config = dict(
    method='mae',
    loss='mse',
    encoder_arch='vit',
    encoder_qk_norm=False,
    encoder_drop_path=0.1,
    encoder_patch_size=[8, 8],
    encoder_layers=14,
    encoder_width=192,
    decoder_layers=3,
    residual_init='zero_last',
    precondition_frequency=25,
)
Rows from block 9 of the encoder of a small masked image model, named by matrix and row number. Rows with one number belong to one neuron. Each number is 500 + 40 x the weight over its row's rms, rounded and kept within 0 to 999. All counts start at 0. Numbers have three digits each. After the name is the row's rms in percent of the matrix's.
Before each neuron's rows are labels from the 100 images, of 14848, where the neuron reaches its highest value: "colour at peak" is the nearest of a few named colours to the mean colour under the peak. Only what is clearly more common there than usual is listed. The data: crops of objects in photos (Visual Genome).
# fc1: MLP up (encoder.blocks.9.mlp.fc1.weight, 576x192), inputs 96-191
# fc2: MLP down (encoder.blocks.9.mlp.fc2.weight, 192x576, transposed), outputs 96-191

colour at peak: white; pink
fc1.320 068:509537575464560482460460471512523493519483494461538474419505445556464476499444483507407482530444494537440536458499551480488491467461495479457561497485491494483523485454462444500544555510569465516527508432459527387499454559540540436539515489462536458497523451466475517541554441503431488428
fc2.320 084:483461455568460527460523502540478492435545489644499552551448487530496534491573441548562528434535561490549500530516460456454536498519514552559534396541529490460490549513462530560502460427429501486432507518520514540508556472446524547504489450511470520569522484502488521491515512525527433434

colour at peak: pink
fc1.460 095:427480479501501524505444560516489483482469489588563578482491468473502576557514458514494546490570518479498427446467481483557468473513477490463492427516389496545480564515506537485539540500481539433514512529538530525480541559488442460523597567527478527472425478521507505473477508488467506478
fc2.460 102:561508513485518565503479589480445516484459531537523565486485492497557529561458477503535486540477543483461515567391539498574432527552524493562505456525539475526543541477518469486464508467498495451511513551517486526480509482433526476441539523484579485533498515440480472516453443509538504535

colour at peak: white
fc1.85 088:437531542490495457505524516461522507432538473425560468562487556520491463534496462471437581506492443522446505581454531484517508518511540483525482491508539538505452513450480477477510547511457523530465487450525533481465576510543536460540514475486554486537485577561530454511475512523584523526
fc2.85 097:383519462471470499445482470454418524470430508487450445535493455504478468473450542466574496496465459531515465510555474486493511547532450485508483368457467488555552523497488451472494486578473529506472450491516495492447463391489544458460524549494543487495538437505467502540493512552596511563

colour at peak: grey
fc1.528 182:518492556481476429504543566609473542467503472531441563503500478498514540559537445448514450454474576542441457438481489513541553487467487453534490482511549434576437533431466452526500476535432493512545528540495538509489514496512513467459465425501495522538526505497540531446442509445555463489
fc2.528 139:538558464542559502492467497415540478485559491457526440482481515515483530508436541511499518567516476443499552527516528450529437543477536504511481445492444534424498516470521528461595472496534497473511474521532473549525488499464524546540491494485547522488512544472454400496493471490474552480

colour at peak: white
fc1.276 053:474549459426495504483459496495497547515538576496508457540536479543538565476531524465460471508489554468459443472481515439511551556523519474429497450515565445471475554445493459520478485462490461421478550482507520456424541467507591528523489472523600449485547505485544459523447457469536473512
fc2.276 060:476527501546424506425570463535514483442489505554504551512504487470467483503497496482487566463474469581558537482568447534473493456489502557528528498400474559560495502537484579479442529480502507591451493517471475521517478500532524498476511555506490493465505483488456517530536520537536541496

colour at peak: white
fc1.471 124:506512465419532503492486551454468504486526423515482421476500496524484478502499485525538521542543591494546481507501532494451460501508482497451485466490545510517535444492518490461489498473422501499490508510472535485513468388493591558550551517463580429445457470472522540506499446525415542457
fc2.471 121:537407482561454494457504607552475476490430557548531475503494465516485491596446492459480489496579528523530478521496435543494483483480503546599517521556441555495478450482487540480544558443460493553481470495501524504657490538503506459462463459527474474506448587466443474504531471510542466503

colour at peak: cyan
fc1.224 110:502488559495481551471480459488520530447472429573517431424499501495522485468586546516528523488533512488470519491433454472501566483446445580517379509518543537484537536527480456587552478571468517491564424493534479472462471485502523534513578460526414483454510488534481475437552449452480520506
fc2.224 103:530535545503564471489491495492513522457523440489484460484511476504530603491577492557559527531477541481543531501459543567475472540503490476506499525553464540483444450505436523466484529463549535518479467567553496511478480497471516482508484421564469490435544449531512485493604439513537502484

colour at peak: pink; white
fc1.368 079:488539557432475479488468504489503499499524488482502372410449531589510475463445488500562517446493514519514571392455544485501476503602516495492460540512528453464492438504517502481511545471484493461509528489471523428424497498494437413504457462486489505482459551530521473492530490531537512503
fc2.368 094:504455456545550508582538489547504505517499520487525575584509424401454516505543555523426459525481504472470467562535460562481526485439499504530504436427455533568539522456512529526499484509530514534493459516525485521531434499503548563488549514518490538545534440491442571492492486426474508479

colour at peak: white
fc1.95 070:528497500521548563478456505465471496450460515589538478511508434567507568515523541507542489517547473554478458532565465503425504476461476457441519498454484490461463531480490536464471522459468501536555447457532516496542519536487549380469463452477488484487501428487571540522577514482510549448
fc2.95 090:451520547515449517428503461535525487571471532495568509427479474472511529564461450554497587503486538469527466485506487456481567554469467530541581483476523452504534540565462482460490462525440486491502436469485423470495497595523469446457459456482526518454520428447502495493546509561571557561

colour at peak: grey
fc1.466 091:449473568517542584541504455496531546522485509522501448497448489482492484455443497505511466493516483504478560474485488535483494485533473515404511539508449490504467582506445522459526557532581480475499443487470490461543515532520509487478503431527545478459482449604480526499438513456478589440
fc2.466 083:508480452507481408451501539493513426486538494464503552565538526529504475434502501500538532460503513578534487488499497479497460498436588511554487473476547523545576479549510476580570493472507480457502524504505518540487504428501433510509488537481438501518488485395513438461473476493506380523

colour at peak: grey
fc1.551 123:462450542500560504454456570482501424565516472500493517500499477551534488527546512474487433505458479490469484497562497460581411492483549468549452509467557496462523547514522443437471529481522497516514456515495563474429578472527620486508446574496525518486466390508498453504489447479504552483
fc2.551 119:473507452505481464535505475463501582457483535484468508497452447427485572451478452498510502530588533502531538523436499476414548534521454545519549485501439462560467437512507536500469462495480474482513520506485453464554439559521435499435578418468453516484496590483497493459511561515532528497

colour at peak: red
fc1.217 121:454476524474520559507505524520456493439571500543530486410480543444553535577517460521487526514511542460487457430437488531457483499463495538420515469512516467482542501528519504520526482500475488432541404509459484514552548521450623504516481463505509507517492480501479579541468474502506532486
fc2.217 120:449529490550544419488563565477483541543451451488528563566457516507499482465519487544523465528600499427593498463444473453527555523497515492475514505457551551514446461549491509485458477478509508514511503479539463462524472479471469446464542553522542473498543426576444409499502499529445516574

colour at peak: pink
fc1.47 134:517500532523460519502444429504539492535454455549485524510428486581460456488471474395489518487499443516533547546417516509538500545461493520486478424534466606513505540588516573464528525543545540497466512497461559481600520536546451492478523469439529572512601465470466541442461433545510504491
fc2.47 121:548506401483494525535509521541440514485496531465527485516514454547551496528497487565600513538521595464494500482517578513466533500494518504524460569484500439496467435466524459526467471496489501514547534494504402510415496447470543531535494501511490453553443535560452502538451526453517588489

colour at peak: brown
fc1.98 077:467496463513483530493545478503459461519543514485526494426527535509492513449415477542456530519523441550506468441629527493461492562416494559463500509451504512546473427497530492457569480464528538518456517500504552457583511487560524526494480456479487506502502514565486502495476488498467492499
fc2.98 096:510506562503537483540495557566496571474527459505464563557481524459568552471560518458493480494467525490537517597435524457511474433518489487548486509558519528456542544483431507520553535507486472470513459480486486544440527545431516467494519530502505419476477456450534484489514497537486463494

colour at peak: pink
fc1.106 106:481480519522463481484425401460479536536532465528514508487562497463499560537551462547493527446455479496430499471474504451547512500513495571512516508489545499544458485525493455523551426508467530509502490498527469509608463466455532566558488517548544517562580510474511474497493457452493575464
fc2.106 099:490483442467544519582487477456480514558542497476469526427536546512535508437594503531529494533508504428528463546488492431516487462551533521521486493474538548430481499489541485458506457523506490530485473498474471503464481447545606479511509588488524487489450447505465565558497472445542556473

colour at peak: white
fc1.549 111:560488454491481491471644563476509494490530511467462509452521534456523552479485468500514486520537500499495486532487510491455492432535557605417471436563515558486469377437544467487498535518448506510550458464529552470554506488484504504466562562464489529536469464472543554524518520469465508582
fc2.549 113:551482490604542508491510502486511564455441431521453484539475504469462510505532522474512442493454540503460449516537516481424444542526508495464457555438547533486429507460492508520462447511522479538513490499497530605502532455456520577488593494495555580548530576532473514536491483530516484466

colour at peak: black
fc1.83 075:531407479518490517548540488489497469402496485592509465566477510500528496478428526531519523514465441502501459524525497486517566516501475496468495524516542502539583473484480488490590509619482530534527537536513519526578510493474486504503506518522455552498450613562499484520502496470403533501
fc2.83 088:557473523526480530541471435489497470550606536645504509485446542507591544501513477523460502467465545458507498515509521507492442496516508505569492520502520514514412401498517468517533494502490514492457485464557525560468481410485569430440487534541462446497543472512501515517567466582507469565

colour at peak: black
fc1.470 135:509536536417459497524488383429517475515520567482462475406525511499500496589430479458498484501534470546447543520479428496507507514408555546510493458542513561513562463412587554539539475545459469486558485537459495535410500442477521485535518466416557490467516487478538506445480517515478462521
fc2.470 116:515455455422540525456469493481494528453453475493498500559539425373510494510505540558446511498489426511452550421565498495468477480469535547547560515530500458520509501463484537476478503486445518513560505515475527512467564498508421559559512527523587536465528492416511494497524511510493459475

colour at peak: black
fc1.293 090:529469510436528521486456526508483523604584496536487523468473454401484528508518470477543498423499519458584471541527493450475549589501532438472563448519522569488432515527472509515521489507523529487549511456438524571589458489503460478439525537523383496523501477433468483507528564515516400578
fc2.293 104:527534557521488450536542472502538496403434521512500510467475554568493499510520488551419474509485452542411529466467482540475445461543470597488455519491463479511535493403506495479526503493475485488515437582524427466462534465475505484507520414473552514478540498521503493486488458498440586466

colour at peak: orange
fc1.109 071:452523489525516450506514507485408540505519488497459511452477518476502453521533527502504461438505480446538523548477524524512506503519502483515547454465526464463560555492443493525494511553485454419530487520509463472410516401491505544489534495579453460467531497441536529490491530519454534516
fc2.109 077:601514518481584438479493519515570499503490483533538461521521501482502507482410484459457497505468603546511441473512504558511502514490488541539525572461545543552479446458532546462500538508464476511530440582554454547490504516523591525517474461511611504510426511566558442446494437580491420532

colour at peak: grey
fc1.561 086:498509491485492469466500540488503571440597507566485553489448525522519464492505562535510483474449463510456494551443553464497522514521491498490444563520522436499536501502482469531563550609526484474498537531406485477510469519534478479508541427551490493481495524490480528469402482505519415499
fc2.561 081:486469554516499495507492482452539471532430507415543472471492494484490523494454464480551498526500481494543510500564473577537456484433474553508523448513433544494417554506478519393534521428448512563542463469573527460478517491461455490446466478478561488515520518495523435462429501552524519474

colour at peak: white; pink
fc1.302 113:530487511527526525446509502491487527550547431544537406517574497498414522549504541489439525503537509469496483382466531501494524576495474504485545534470503516470525434546559499465431458440504467547447553507486472432514522456506613494465454492504545530488541488541493562485529412474533498465
fc2.302 113:586570485552522481477517479422515521467554569548562591459479501521531547531546508497550472531506534514484512494437526485512472528553537432490543526507516500563551493507504536499446534545546496485556447534519539482490488518498493553520505520527537581532514563484540471538495482518449440522

colour at peak: grey
fc1.317 140:539497478621523460477563485515508523549589502377497428528486545459497483382514518508518456518500472499505548560574466496486537517480508515595504449496468461523510453512493536487480496492491522507499517478447469519562498528474503443506459462494421529535452439482475538526542589501514470517
fc2.317 139:524507489467519517485450502479457492475408549687472502545475528488538504586468506487481577489527512512421472470404511483496478471510472459523553530510506549419512491491475491470487482529492513481538493551540492517463445485467481534492461523537556434520484599551519460556519446480502492456

colour at peak: grey
fc1.232 087:509482595467428538568452481494385524446508555519468489556474540532434521581481502501458516452492459459487566469449438521485479486571481467493478502522523492520462491449503438504520547525460447507547443435544445483510450444484489497451511527492618489544521499513463498480515477515422510463
fc2.232 095:485455447475528492461573522542576544520482504600500522541436508531497483476542462538519587500529586417502475558498509441457524524438468560522465551447433482507467431435467509552505426471501506450521460509507587505516455546472456514533476493449470457488569544525513534509494518521559547538

colour at peak: cyan; blue
fc1.478 134:610441556544492415478539555573502499499443503529446456531505492508514530453539483594511455468476527501523529547500427538468486469543477608457449497460440535535476535490501506484470560470522529516528486483452473515434488467520494470513517566471476511546514508480476506446507495559512492525
fc2.478 138:489491541472372456508499574498521471470550489505488578474538533522501500475430485496487495557493477505537484584506504534456532489531546518556446482566541507432500511415498495490495467518491522473577473463519547437458480485455605478509466529500467519529509513474498440464506606514485498556

colour at peak: cyan
fc1.545 078:526516508408472496522468488448562509530514553418464480523483501544504504507466547561457512453452459530492517540481444504528548495474471455500518442507540464500499517491538470483549526517533480487512506521422555471401475545548458585513500620513504526538500498530545533552503491468527575485
fc2.545 091:508534456447553447505488508509525502534503549428534477493507531546494491486473509481526505445474503453524472458499436455502504506507467451435490436464545532510489511436510452526513431491516508526484526466459546471413496605492503538511498497483568535504480474465492552533550565433518532429

colour at peak: pink
fc1.566 112:487513533466496400499489413470541486433559441518546493472560569461480515483570497541455474459461502482458512407429498495495474454522573505462508453478401503527572495469545539532479545521534468465477471521535492541584460412513549486538497536491483472520539516526556525463531512509489446493
fc2.566 104:460469520468449553483559429496477504490572520510522457473474409453521526580499490496459529478467522504524533517475510462504469505542494546465455522455462591478442470552505437457513530525566512468466511482472437470482495424481495528508520553501520464502475442468476475512514480496512542524

colour at peak: white
fc1.491 186:546453435601483446509486492453442495485474553538493553503460518501498507442488521427529543491456515462506486436443500445570565529447543553515550455525511464534552487458512481472528490445587476462459512444515540430530459464555512419416504441465513448496515501494501501474499472507468552494
fc2.491 182:503471480506469465540400479466480444505561523544489505566497515480476547484487528455522527511470538423521477409463462448499577528412517444525531504503483438478472514466511489513499510514520493451508486513528471512532506470462567420538526411524562478496484528458505486516517471530487576487

colour at peak: yellow; orange
fc1.374 089:445522517513499478567542397514544476533557475609560555518540521497517562513501458481472467534507555524490430489490525433554405540510524540455506474506488485543523518472494476480488471501488540518427513410500531515509550588457407495526574523475516402483505464458479516487503484498475544545
fc2.374 100:399503469507497516498490451478548498473459498456514549454501500468501466413489497414478495545503417475469505536548495527490453518492473577510470415512512438448558547538469508454444484412483490461478555523542498462576471489486596431492487552467484543490491489464524438507498505499511445513

colour at peak: grey
fc1.398 088:492496550641498502531431473471520527473344527510456484478437507462463501462524471551533542487520534485514517489472466526516469468514517505560494536562593457544515512558502539508479515482462485558517433476547518554444486556420642531512464459496443487550525490501528429513489506481477495511
fc2.398 089:470533469439529505445562508570512487539614524468518457556550488547552490529470486472460480555515467494486510534507491459469564587512521552481484506458423547529498481449461426511514504529516542436467560533436456450551507482584423506493525524499521554480496486508476564471457469559572478471

colour at peak: pink; white
fc1.127 097:517451408488533517498573493501450425442451487496502427467497513477501487551544482505533548503483482498544493476500454549501532456543524455515455401488454469609526434479561508544459470467507497513456407544443539518497553480500599525506460397476468489499521625509505531475546438496519510539
fc2.127 113:502478564555505537478480582554481515547571508576501433555502508475536532457505538479500489512454513539510487503436538474504444495472457510430550478466456563443492442544510481486488557525468544482498555529542568553515482529518461477496539588549471500477502504513539495492489464505566425472

colour at peak: cyan
fc1.0 107:503530421472476553465460539593434494487497476477470508490506503485486459547474464529523490525483511450491492534542448496495510544447483533568471509497534491485477455535519498507505512512440596461492482475503559452441475449515499581524474570515471497504479468467554395509544481558462465523
fc2.0 096:535514523487490492475461460473497460465622499494552481460486508542513574484599488484490479560512512458517483485437516504449427493468500477476490438479464563518448545528523513514512446528561454469489521533525540500455456431506434503487466490548505473518524502444468526468481558490527489479

colour at peak: black
fc1.243 075:551516427506529452481608455417482437391532466426444560466481441503434566546480489512505500462481515503569487579553535480500536552478528575588482477498540471487527450494497489500513508502444492458506495512423457487471531462556466422470466445473591497492532513468473557553535541538491469456
fc2.243 074:522470489538505486463429615560457489572504498619527485518517551474516460455480501435481578484514479543540532491497476541468474512481448453485522519490451458479524457540448521502522505509462523471405547501558481449536473499478554500525534494447487577442483569489535520437514453536539509496

colour at peak: grey
fc1.364 089:481450529565536558524526509494476519460568518546437604532523496494503601512536526428455503510563472459448488502483476510475523520434497430460540468498511544532482482566531539574547485471532461463515534477423432498560502516474533516473512406462508530555534481446475424507516496532540485446
fc2.364 106:508570519454503466468409494519525433556459466398532411470503483466475380481473461544537495495440523521563453484541508473535456440548516531514439537509488467461507538449526423423527537510495520513535465539556607478471470469520502503519486588505498465386510487512551577483530495417465515550

colour at peak: yellow
fc1.295 126:472554586556531492538477506564471484428475477589497531446522588497460564494538537463511466516497461515496466477477474502557571500545540514425488506515518568524539409505467532529503478481508486486518512500523443542450534453477505516467417581475401493504547461500491448475551466540443425536
fc2.295 111:482528543560557485470460456452487528533466500495492556530513497466495443541478512497464503483503453527540498499444521477562492493515425520456517580550556569536512553472545539533542518491494473456517524508481458490497485496542496553541547530460444460475474569531521492536428478471549470479

colour at peak: brown
fc1.510 137:508481504409519512505505424543510516497584464553482473608486515466533524492514478523502485545498478524495437472555497440505460556482499481476548480503492517548513501480534469516565537519513569507418534476479532529573507448452565463518553549454409517452516463462485521468482529524521539505
fc2.510 120:504448494585561455535510447485438489545504478454532533513518505508466517455514516464513504520474469465469491544500501482515560499464533434506488508566547542508487480446463543521561501543475540490496519457511482515524531519564527456519468473474467497510469483466488503554484466423469493535

colour at peak: yellow
fc1.520 110:463559566507486455508483474544542493462488470517476460506553578503591531497476550482513510468486582466485535561515534527535452527484544450477484460532571503486452472535464510479435496538384452548489504503445516487574555513468541448447487509471496420515525507480540505533517480522499552479
fc2.520 107:423499543539468535526552494480473502470562458505521459523484469520494468447450516517473460518487495561548547455599566528475504488526491490472417548523533529500463593562466511527495558374399510416488537489490544501553527566499514515517454504454444519499485528479469534505486514491577542463

colour at peak: white
fc1.316 109:501401509528567512491532451502487503464545488542500501510491440495512483557617462548475461456521547460551502462531515478550527484499557559414488488441518526436470427516554499506453493539462533500449454489472529514554492480490410482490507417544483513470488482423541579470499459460459545523
fc2.316 113:465512505493512545571552397540501466569437467552490455450529527456507463521458574526508544503486525462481525518491474472452483533509507537435458521455491552493477486555503505469488521544540527577500496512561529546508522530547484428534519496497553497466466584496513550534559488485465496513

colour at peak: grey
fc1.266 063:529525531510466505539474544533515501517464517467535484437466467578503507512594506419495462524528486518513432436486527448514519535464489450561505516485519496541512450456550553493495536551502523497542452487531513587540484520532524562483525542457498480507554481464540469518464430471468483501
fc2.266 071:566513503505520525451504442457505466542570478564488537503491546477497495452474510533552478452537531450453546564537497479530467460492480561535483517501500520475508477570497479530519512478529494553506451468432439469427554480478536476524507478526527491491467494532445544499482554513533609535

colour at peak: pink
fc1.314 123:524482566464510503503518521471545516495569468559538474485521448549390512540508518482576479472505520519516550476483481528561539554489504485565515481441435422495484543465438491544470486547548484498487567491511486438505521481563440512538485518538579452483488444516538467566464530492489521454
fc2.314 119:468447524487500420535495476495514524533431495484496483494486518465520483449462519539494490532570457497532493601569462501463525427519459530416500538465543572463476470523500463508491504523491494529530507514469504526499471474485626383414559433502472543487449602478517517502467506511494463471

colour at peak: pink
fc1.23 067:515496477491534448456524437455459533472526560533508507510496526534518509478518557527472504558533492542414455483625524524501508502539483495555527525511528500501500456494438509482472513434571426473471525515517457411469465587507535460517521476442421478485528473500495438471514452443453518471
fc2.23 078:483553503534462554431514579527521538474518472588508513542474501462473456561497497464506442409468495449560476509498476531526495476447512488462546565514528545396456549472532482534436438488456513525528439497484554497554537458504498557542475459509516480457490495520487502482462593502503464556

colour at peak: yellow; orange
fc1.434 102:370466460535466530508532444511505481532507486571510492529511484509510503508447493558505487428524500547484403480467450509536505480443464586456463491559492498470511514545595493449421499444506501536534471467484478484465503534469477486514509431508561480500512518428480567516515489538481467475
fc2.434 105:467455510465506472499444361509533476539557480477444502592499491449457504479542533458546504482477491487513513498480468482433486500487496585513461480475489498512452469481550551514441533414531487542438504549444514479529488497449598455506444443514548495449513517468507600534521469516444496483

colour at peak: white
fc1.138 090:554511464459615455533448463442522458485538550482483494550527478472507472595492508538497455420506532547526538437607454513525493484546559459533503450462480521442508471460459508448564436563471488471528485527467484501461512498530494481463558526548502429534516400559520461515480523493502481543
fc2.138 095:514572445490480561502514572482550504532499518482530516466551455472506469527518433565507504519498507524505465458516504504483478516413507491419586467472491490564485470453501502499436415483425502552508476472574465532484507488481542464479535509455391520471561460562396514504571543582509580469