config.toml
model = "masked image model"
train_examples = 123503
image_size = 64
horizontal_flip = true
encoder_norm_position = "pre"
encoder_activation = "gelu"
encoder_mlp_ratio = 3
encoder_patch_size = [8, 8]
residual_init = "zero_last"
precondition_frequency = 25
max_precond_dim = 1024
lr_schedule = "cosine"
warmup_steps = 460
Rows from block 6 of the encoder of a small masked image model, named by matrix and row number. Rows with one number belong to one neuron. Each number is 50 + 12 x the weight over its row's rms, rounded and kept within 0 to 99. All counts start at 0.
Before each neuron's rows are labels from the 100 images, of 14848, where the neuron reaches its highest value: "colour at peak" is the nearest of a few named colours to the mean colour under the peak; "peak at" is the part of the image that holds the peak. Only what is clearly more common there than usual is listed. The data: crops of objects in photos (Visual Genome). In brackets: how many of the 100.
# fc1: MLP up (encoder.blocks.6.mlp.fc1.weight, 576x192), inputs 0-191
# fc2: MLP down (encoder.blocks.6.mlp.fc2.weight, 192x576, transposed), outputs 0-191

colour at peak: cyan (54); white (36)
peak at: top left (59)
fc1.90:36 57 42 52 50 67 50 37 65 57 58 36 50 48 53 45 38 34 53 43 74 50 40 45 49 37 46 40 55 59 61 42 51 40 56 64 37 78 41 51 38 43 16 36 60 50 59 64 56 40 54 48 91 32 56 50 39 55 31 54 50 44 51 58 46 52 69 55 67 40 46 52 40 69 38 75 59 53 64 70 47 36 59 50 51 55 47 37 71 33 39 57 39 32 67 53 67 52 28 30 54 61 35 53 58 57 36 64 55 34 54 56 23 56 41 50 53 57 32 54 37 64 51 55 42 63 47 32 62 47 57 65 49 52 60 56 49 57 31 53 31 38 63 47 41 51 71 44 63 57 47 43 59 71 60 44 57 33 35 70 44 49 49 40 58 49 61 19 56 43 66 47 51 44 48 43 65 83 37 63 34 37 53 58 66 65 54 50 60 62 65 47
fc2.90:68 40 66 46 45 44 32 31 45 52 52 45 55 50 47 37 42 39 66 57 53 41 62 50 43 33 50 42 56 47 66 66 64 54 49 52 50 62 57 45 56 44 09 48 73 58 64 45 40 43 49 36 69 42 69 59 71 51 35 44 43 50 42 41 50 59 64 37 46 34 52 36 50 33 25 64 61 65 46 54 49 60 63 52 66 50 52 35 72 43 36 32 53 23 62 52 69 64 63 33 36 30 36 46 44 55 51 36 50 45 54 49 53 55 41 54 47 52 64 43 42 33 44 47 49 63 31 50 50 48 33 53 59 40 34 46 51 63 68 58 46 61 54 40 56 38 37 44 53 74 35 13 43 51 61 38 30 64 43 61 48 51 52 36 52 56 54 20 63 69 56 86 52 51 38 46 54 75 55 51 30 62 56 52 59 64 39 66 53 44 54 66

colour at peak: pink (28)
peak at: bottom left (35)
fc1.129:56 28 48 64 37 37 53 43 64 59 57 43 56 53 43 66 45 37 29 48 54 74 53 47 81 47 59 29 43 37 47 55 47 42 58 40 62 46 50 46 55 50 15 44 47 47 57 48 47 48 29 58 46 54 48 54 74 52 42 51 52 61 60 48 62 42 40 60 66 56 54 42 59 38 60 79 51 64 64 56 70 47 37 46 48 49 65 48 72 34 48 44 60 57 55 46 45 44 65 47 62 51 50 32 50 37 37 59 54 43 65 47 57 52 54 50 36 60 32 45 65 89 54 53 52 51 56 58 66 38 33 66 41 57 49 51 60 38 63 52 45 68 54 42 41 52 60 22 55 34 49 71 48 31 64 67 38 71 58 65 66 49 56 35 33 52 53 56 50 29 42 95 34 55 34 64 27 42 41 37 53 42 53 49 66 57 62 58 56 39 33 49
fc2.129:30 69 55 34 36 34 44 57 28 66 54 66 43 53 54 60 78 47 59 45 53 30 47 64 35 66 60 46 48 29 50 44 45 53 32 54 38 55 54 41 45 45 88 34 32 43 56 58 35 49 72 58 62 54 44 50 52 33 53 57 56 65 45 56 48 24 73 62 50 56 61 55 42 46 44 32 36 39 57 47 49 73 41 67 60 42 32 44 45 84 52 39 58 45 36 41 62 42 41 55 28 53 48 47 73 36 35 50 66 39 39 62 49 33 47 34 43 48 55 47 49 35 48 66 57 46 44 52 39 55 72 45 48 39 55 63 42 70 44 34 50 59 56 62 49 48 65 56 57 51 53 44 63 59 41 45 55 15 66 42 49 52 62 66 41 54 50 59 46 34 42 35 58 26 46 41 69 72 52 43 53 64 45 67 41 36 41 52 45 27 67 48

colour at peak: brown (64)
peak at: bottom left (33)
fc1.422:63 61 50 48 50 31 60 31 53 43 45 33 48 47 71 63 49 59 52 55 44 41 42 47 60 63 73 33 27 59 57 44 53 43 53 65 35 53 45 55 51 31 51 43 56 64 34 60 47 51 40 35 56 43 56 57 72 45 51 47 25 64 46 64 57 64 43 48 64 59 43 56 35 54 51 45 50 38 53 31 50 38 33 44 55 70 51 59 61 68 23 38 62 77 50 42 58 57 52 37 64 46 40 44 33 38 30 29 36 50 24 47 55 46 76 62 44 27 51 61 45 51 75 44 70 63 28 47 54 76 72 49 57 35 46 64 45 54 33 74 38 64 53 69 45 51 51 44 50 46 46 43 43 72 66 44 49 67 51 53 46 45 51 58 72 53 74 54 52 39 48 64 49 57 51 39 60 48 19 42 55 49 53 58 46 77 29 40 43 65 39 45
fc2.422:37 33 25 54 53 68 36 44 59 35 41 49 48 42 38 50 62 48 43 49 63 42 52 51 62 56 39 54 70 50 57 63 49 56 57 36 41 50 44 47 37 58 49 76 39 49 63 43 58 54 41 56 62 55 41 51 40 57 74 24 69 38 67 35 49 45 28 36 59 18 60 45 89 52 46 47 52 38 54 61 70 44 67 74 59 49 48 48 38 34 40 41 43 46 46 57 57 52 60 64 43 59 45 46 62 82 66 51 47 54 49 55 68 32 51 27 44 54 57 40 49 48 37 52 67 53 44 24 32 32 41 54 53 69 67 47 46 51 56 36 65 38 46 42 42 41 31 70 72 39 48 59 39 60 43 40 58 40 47 64 78 56 66 34 43 54 47 49 63 41 59 37 32 47 46 63 54 52 71 58 48 54 49 64 56 53 49 37 49 36 82 59

colour at peak: red (48)
peak at: top left (41)
fc1.469:52 56 33 43 61 60 56 47 50 41 33 63 61 58 41 31 47 63 58 64 58 37 52 46 31 46 28 46 49 48 51 60 54 49 50 42 56 58 56 50 30 39 59 29 62 54 45 66 36 42 46 48 89 77 60 65 34 33 58 51 56 38 87 58 66 50 46 43 63 38 57 49 38 45 62 62 74 59 64 61 40 58 62 41 55 62 73 47 71 61 52 43 46 35 57 47 67 53 19 53 43 57 51 40 54 53 29 63 47 45 47 39 59 48 47 50 47 49 72 53 54 19 42 57 46 48 33 71 51 42 54 41 38 49 45 51 63 51 40 48 35 77 22 62 56 53 58 55 50 50 50 38 47 49 62 41 51 64 46 67 31 22 44 48 39 42 39 38 43 53 54 30 40 75 52 43 67 45 44 41 42 39 55 40 62 66 70 62 61 52 53 61
fc2.469:59 53 74 53 54 58 58 54 48 54 34 47 54 54 32 62 58 65 40 56 51 59 46 48 43 42 86 32 56 46 33 34 72 50 49 36 48 66 44 44 38 46 54 48 48 43 38 22 29 51 56 46 69 45 53 39 78 43 54 71 52 64 43 64 31 42 64 42 43 62 33 31 44 35 61 62 28 38 54 58 47 53 48 45 51 46 69 48 62 75 51 57 24 72 67 55 38 51 48 58 59 41 51 57 48 51 46 73 51 64 47 20 47 64 52 41 50 68 44 60 46 59 49 69 65 53 64 30 47 46 71 47 64 45 53 58 39 35 53 62 61 59 33 42 43 58 48 63 61 58 50 54 30 38 41 73 64 52 53 37 64 39 51 44 67 42 59 15 63 43 58 69 45 54 39 35 52 49 58 43 60 40 39 62 70 53 34 39 45 65 31 51

colour at peak: pink (25)
peak at: top left (36)
fc1.511:42 42 37 58 29 48 46 51 41 67 51 54 48 44 46 54 58 32 41 39 58 51 60 72 32 63 29 71 41 77 57 44 57 53 50 46 46 28 54 71 44 40 57 50 23 63 53 49 45 38 60 36 70 65 52 38 53 55 50 22 64 58 83 46 66 46 54 50 44 62 48 60 70 31 40 48 42 65 71 55 55 46 64 50 39 58 29 87 88 51 53 44 49 44 68 68 62 42 40 29 38 21 56 73 65 50 42 61 40 47 44 49 42 37 53 49 56 60 68 49 64 41 47 56 68 52 57 45 63 64 36 39 41 60 54 56 48 66 50 40 49 38 61 54 58 42 54 56 48 46 36 42 53 54 47 58 55 49 59 47 53 63 48 44 74 48 53 58 46 39 41 54 61 50 31 57 68 19 56 60 47 70 42 33 61 39 40 53 52 41 40 50
fc2.511:48 59 47 52 64 72 71 67 57 47 31 48 49 42 37 33 47 39 62 46 56 63 66 56 63 32 32 55 52 51 52 41 53 55 42 35 59 36 35 63 52 43 47 71 06 56 49 48 35 42 55 40 61 53 29 43 59 47 60 45 41 52 43 31 60 49 40 32 44 49 63 61 52 60 47 46 56 46 50 44 34 65 59 58 27 58 50 56 49 32 55 54 52 56 58 74 34 58 22 51 38 46 48 40 70 42 42 36 48 63 59 53 17 48 65 54 48 49 50 69 50 61 58 59 55 59 48 50 43 52 53 20 42 72 61 59 42 50 62 53 40 42 46 49 62 59 43 54 33 67 54 54 40 40 56 45 62 42 67 61 48 54 34 61 46 44 74 68 41 43 41 41 38 32 18 49 52 23 69 39 31 42 38 49 33 54 55 25 44 49 62 68

colour at peak: grey (70)
peak at: top left (34)
fc1.233:42 18 42 54 70 47 38 56 60 60 64 49 59 50 39 66 36 48 53 40 53 42 73 43 38 59 43 58 52 55 40 47 32 60 49 32 51 70 51 45 43 27 66 57 52 36 41 54 59 49 76 39 59 59 48 52 65 42 50 54 51 59 58 31 50 50 73 42 38 52 71 58 52 59 41 52 52 69 61 72 32 65 47 40 54 70 61 36 61 42 54 30 55 40 38 24 47 43 67 38 49 50 44 42 49 49 40 58 35 59 49 79 70 44 49 61 37 41 63 50 56 49 72 44 53 43 49 59 44 64 51 61 60 69 27 48 55 35 43 72 70 29 58 46 84 28 50 25 52 49 52 69 40 52 45 58 59 48 72 31 44 38 51 43 68 46 36 72 48 38 39 51 38 51 39 52 62 29 50 39 51 36 66 52 47 66 47 56 49 45 68 54
fc2.233:30 62 33 67 36 66 52 63 50 31 58 51 58 56 52 60 62 42 53 53 66 47 41 59 40 56 54 57 66 63 62 60 58 55 48 52 43 54 40 39 44 54 53 33 19 46 63 45 28 48 51 36 58 47 66 52 63 37 36 49 42 46 28 46 66 62 39 61 32 66 29 59 70 55 51 66 53 62 31 48 58 36 46 48 48 51 54 47 63 33 49 32 40 60 61 53 48 64 52 59 49 48 67 70 62 60 35 56 22 31 46 78 75 51 36 42 56 64 63 50 47 65 58 45 37 51 63 42 62 49 59 50 61 34 82 55 42 74 36 21 37 42 56 62 54 56 58 46 51 64 66 28 50 48 47 42 45 69 52 44 32 42 44 50 55 41 46 26 40 53 50 55 58 56 42 57 68 37 51 48 24 72 69 67 47 43 49 74 42 58 59 50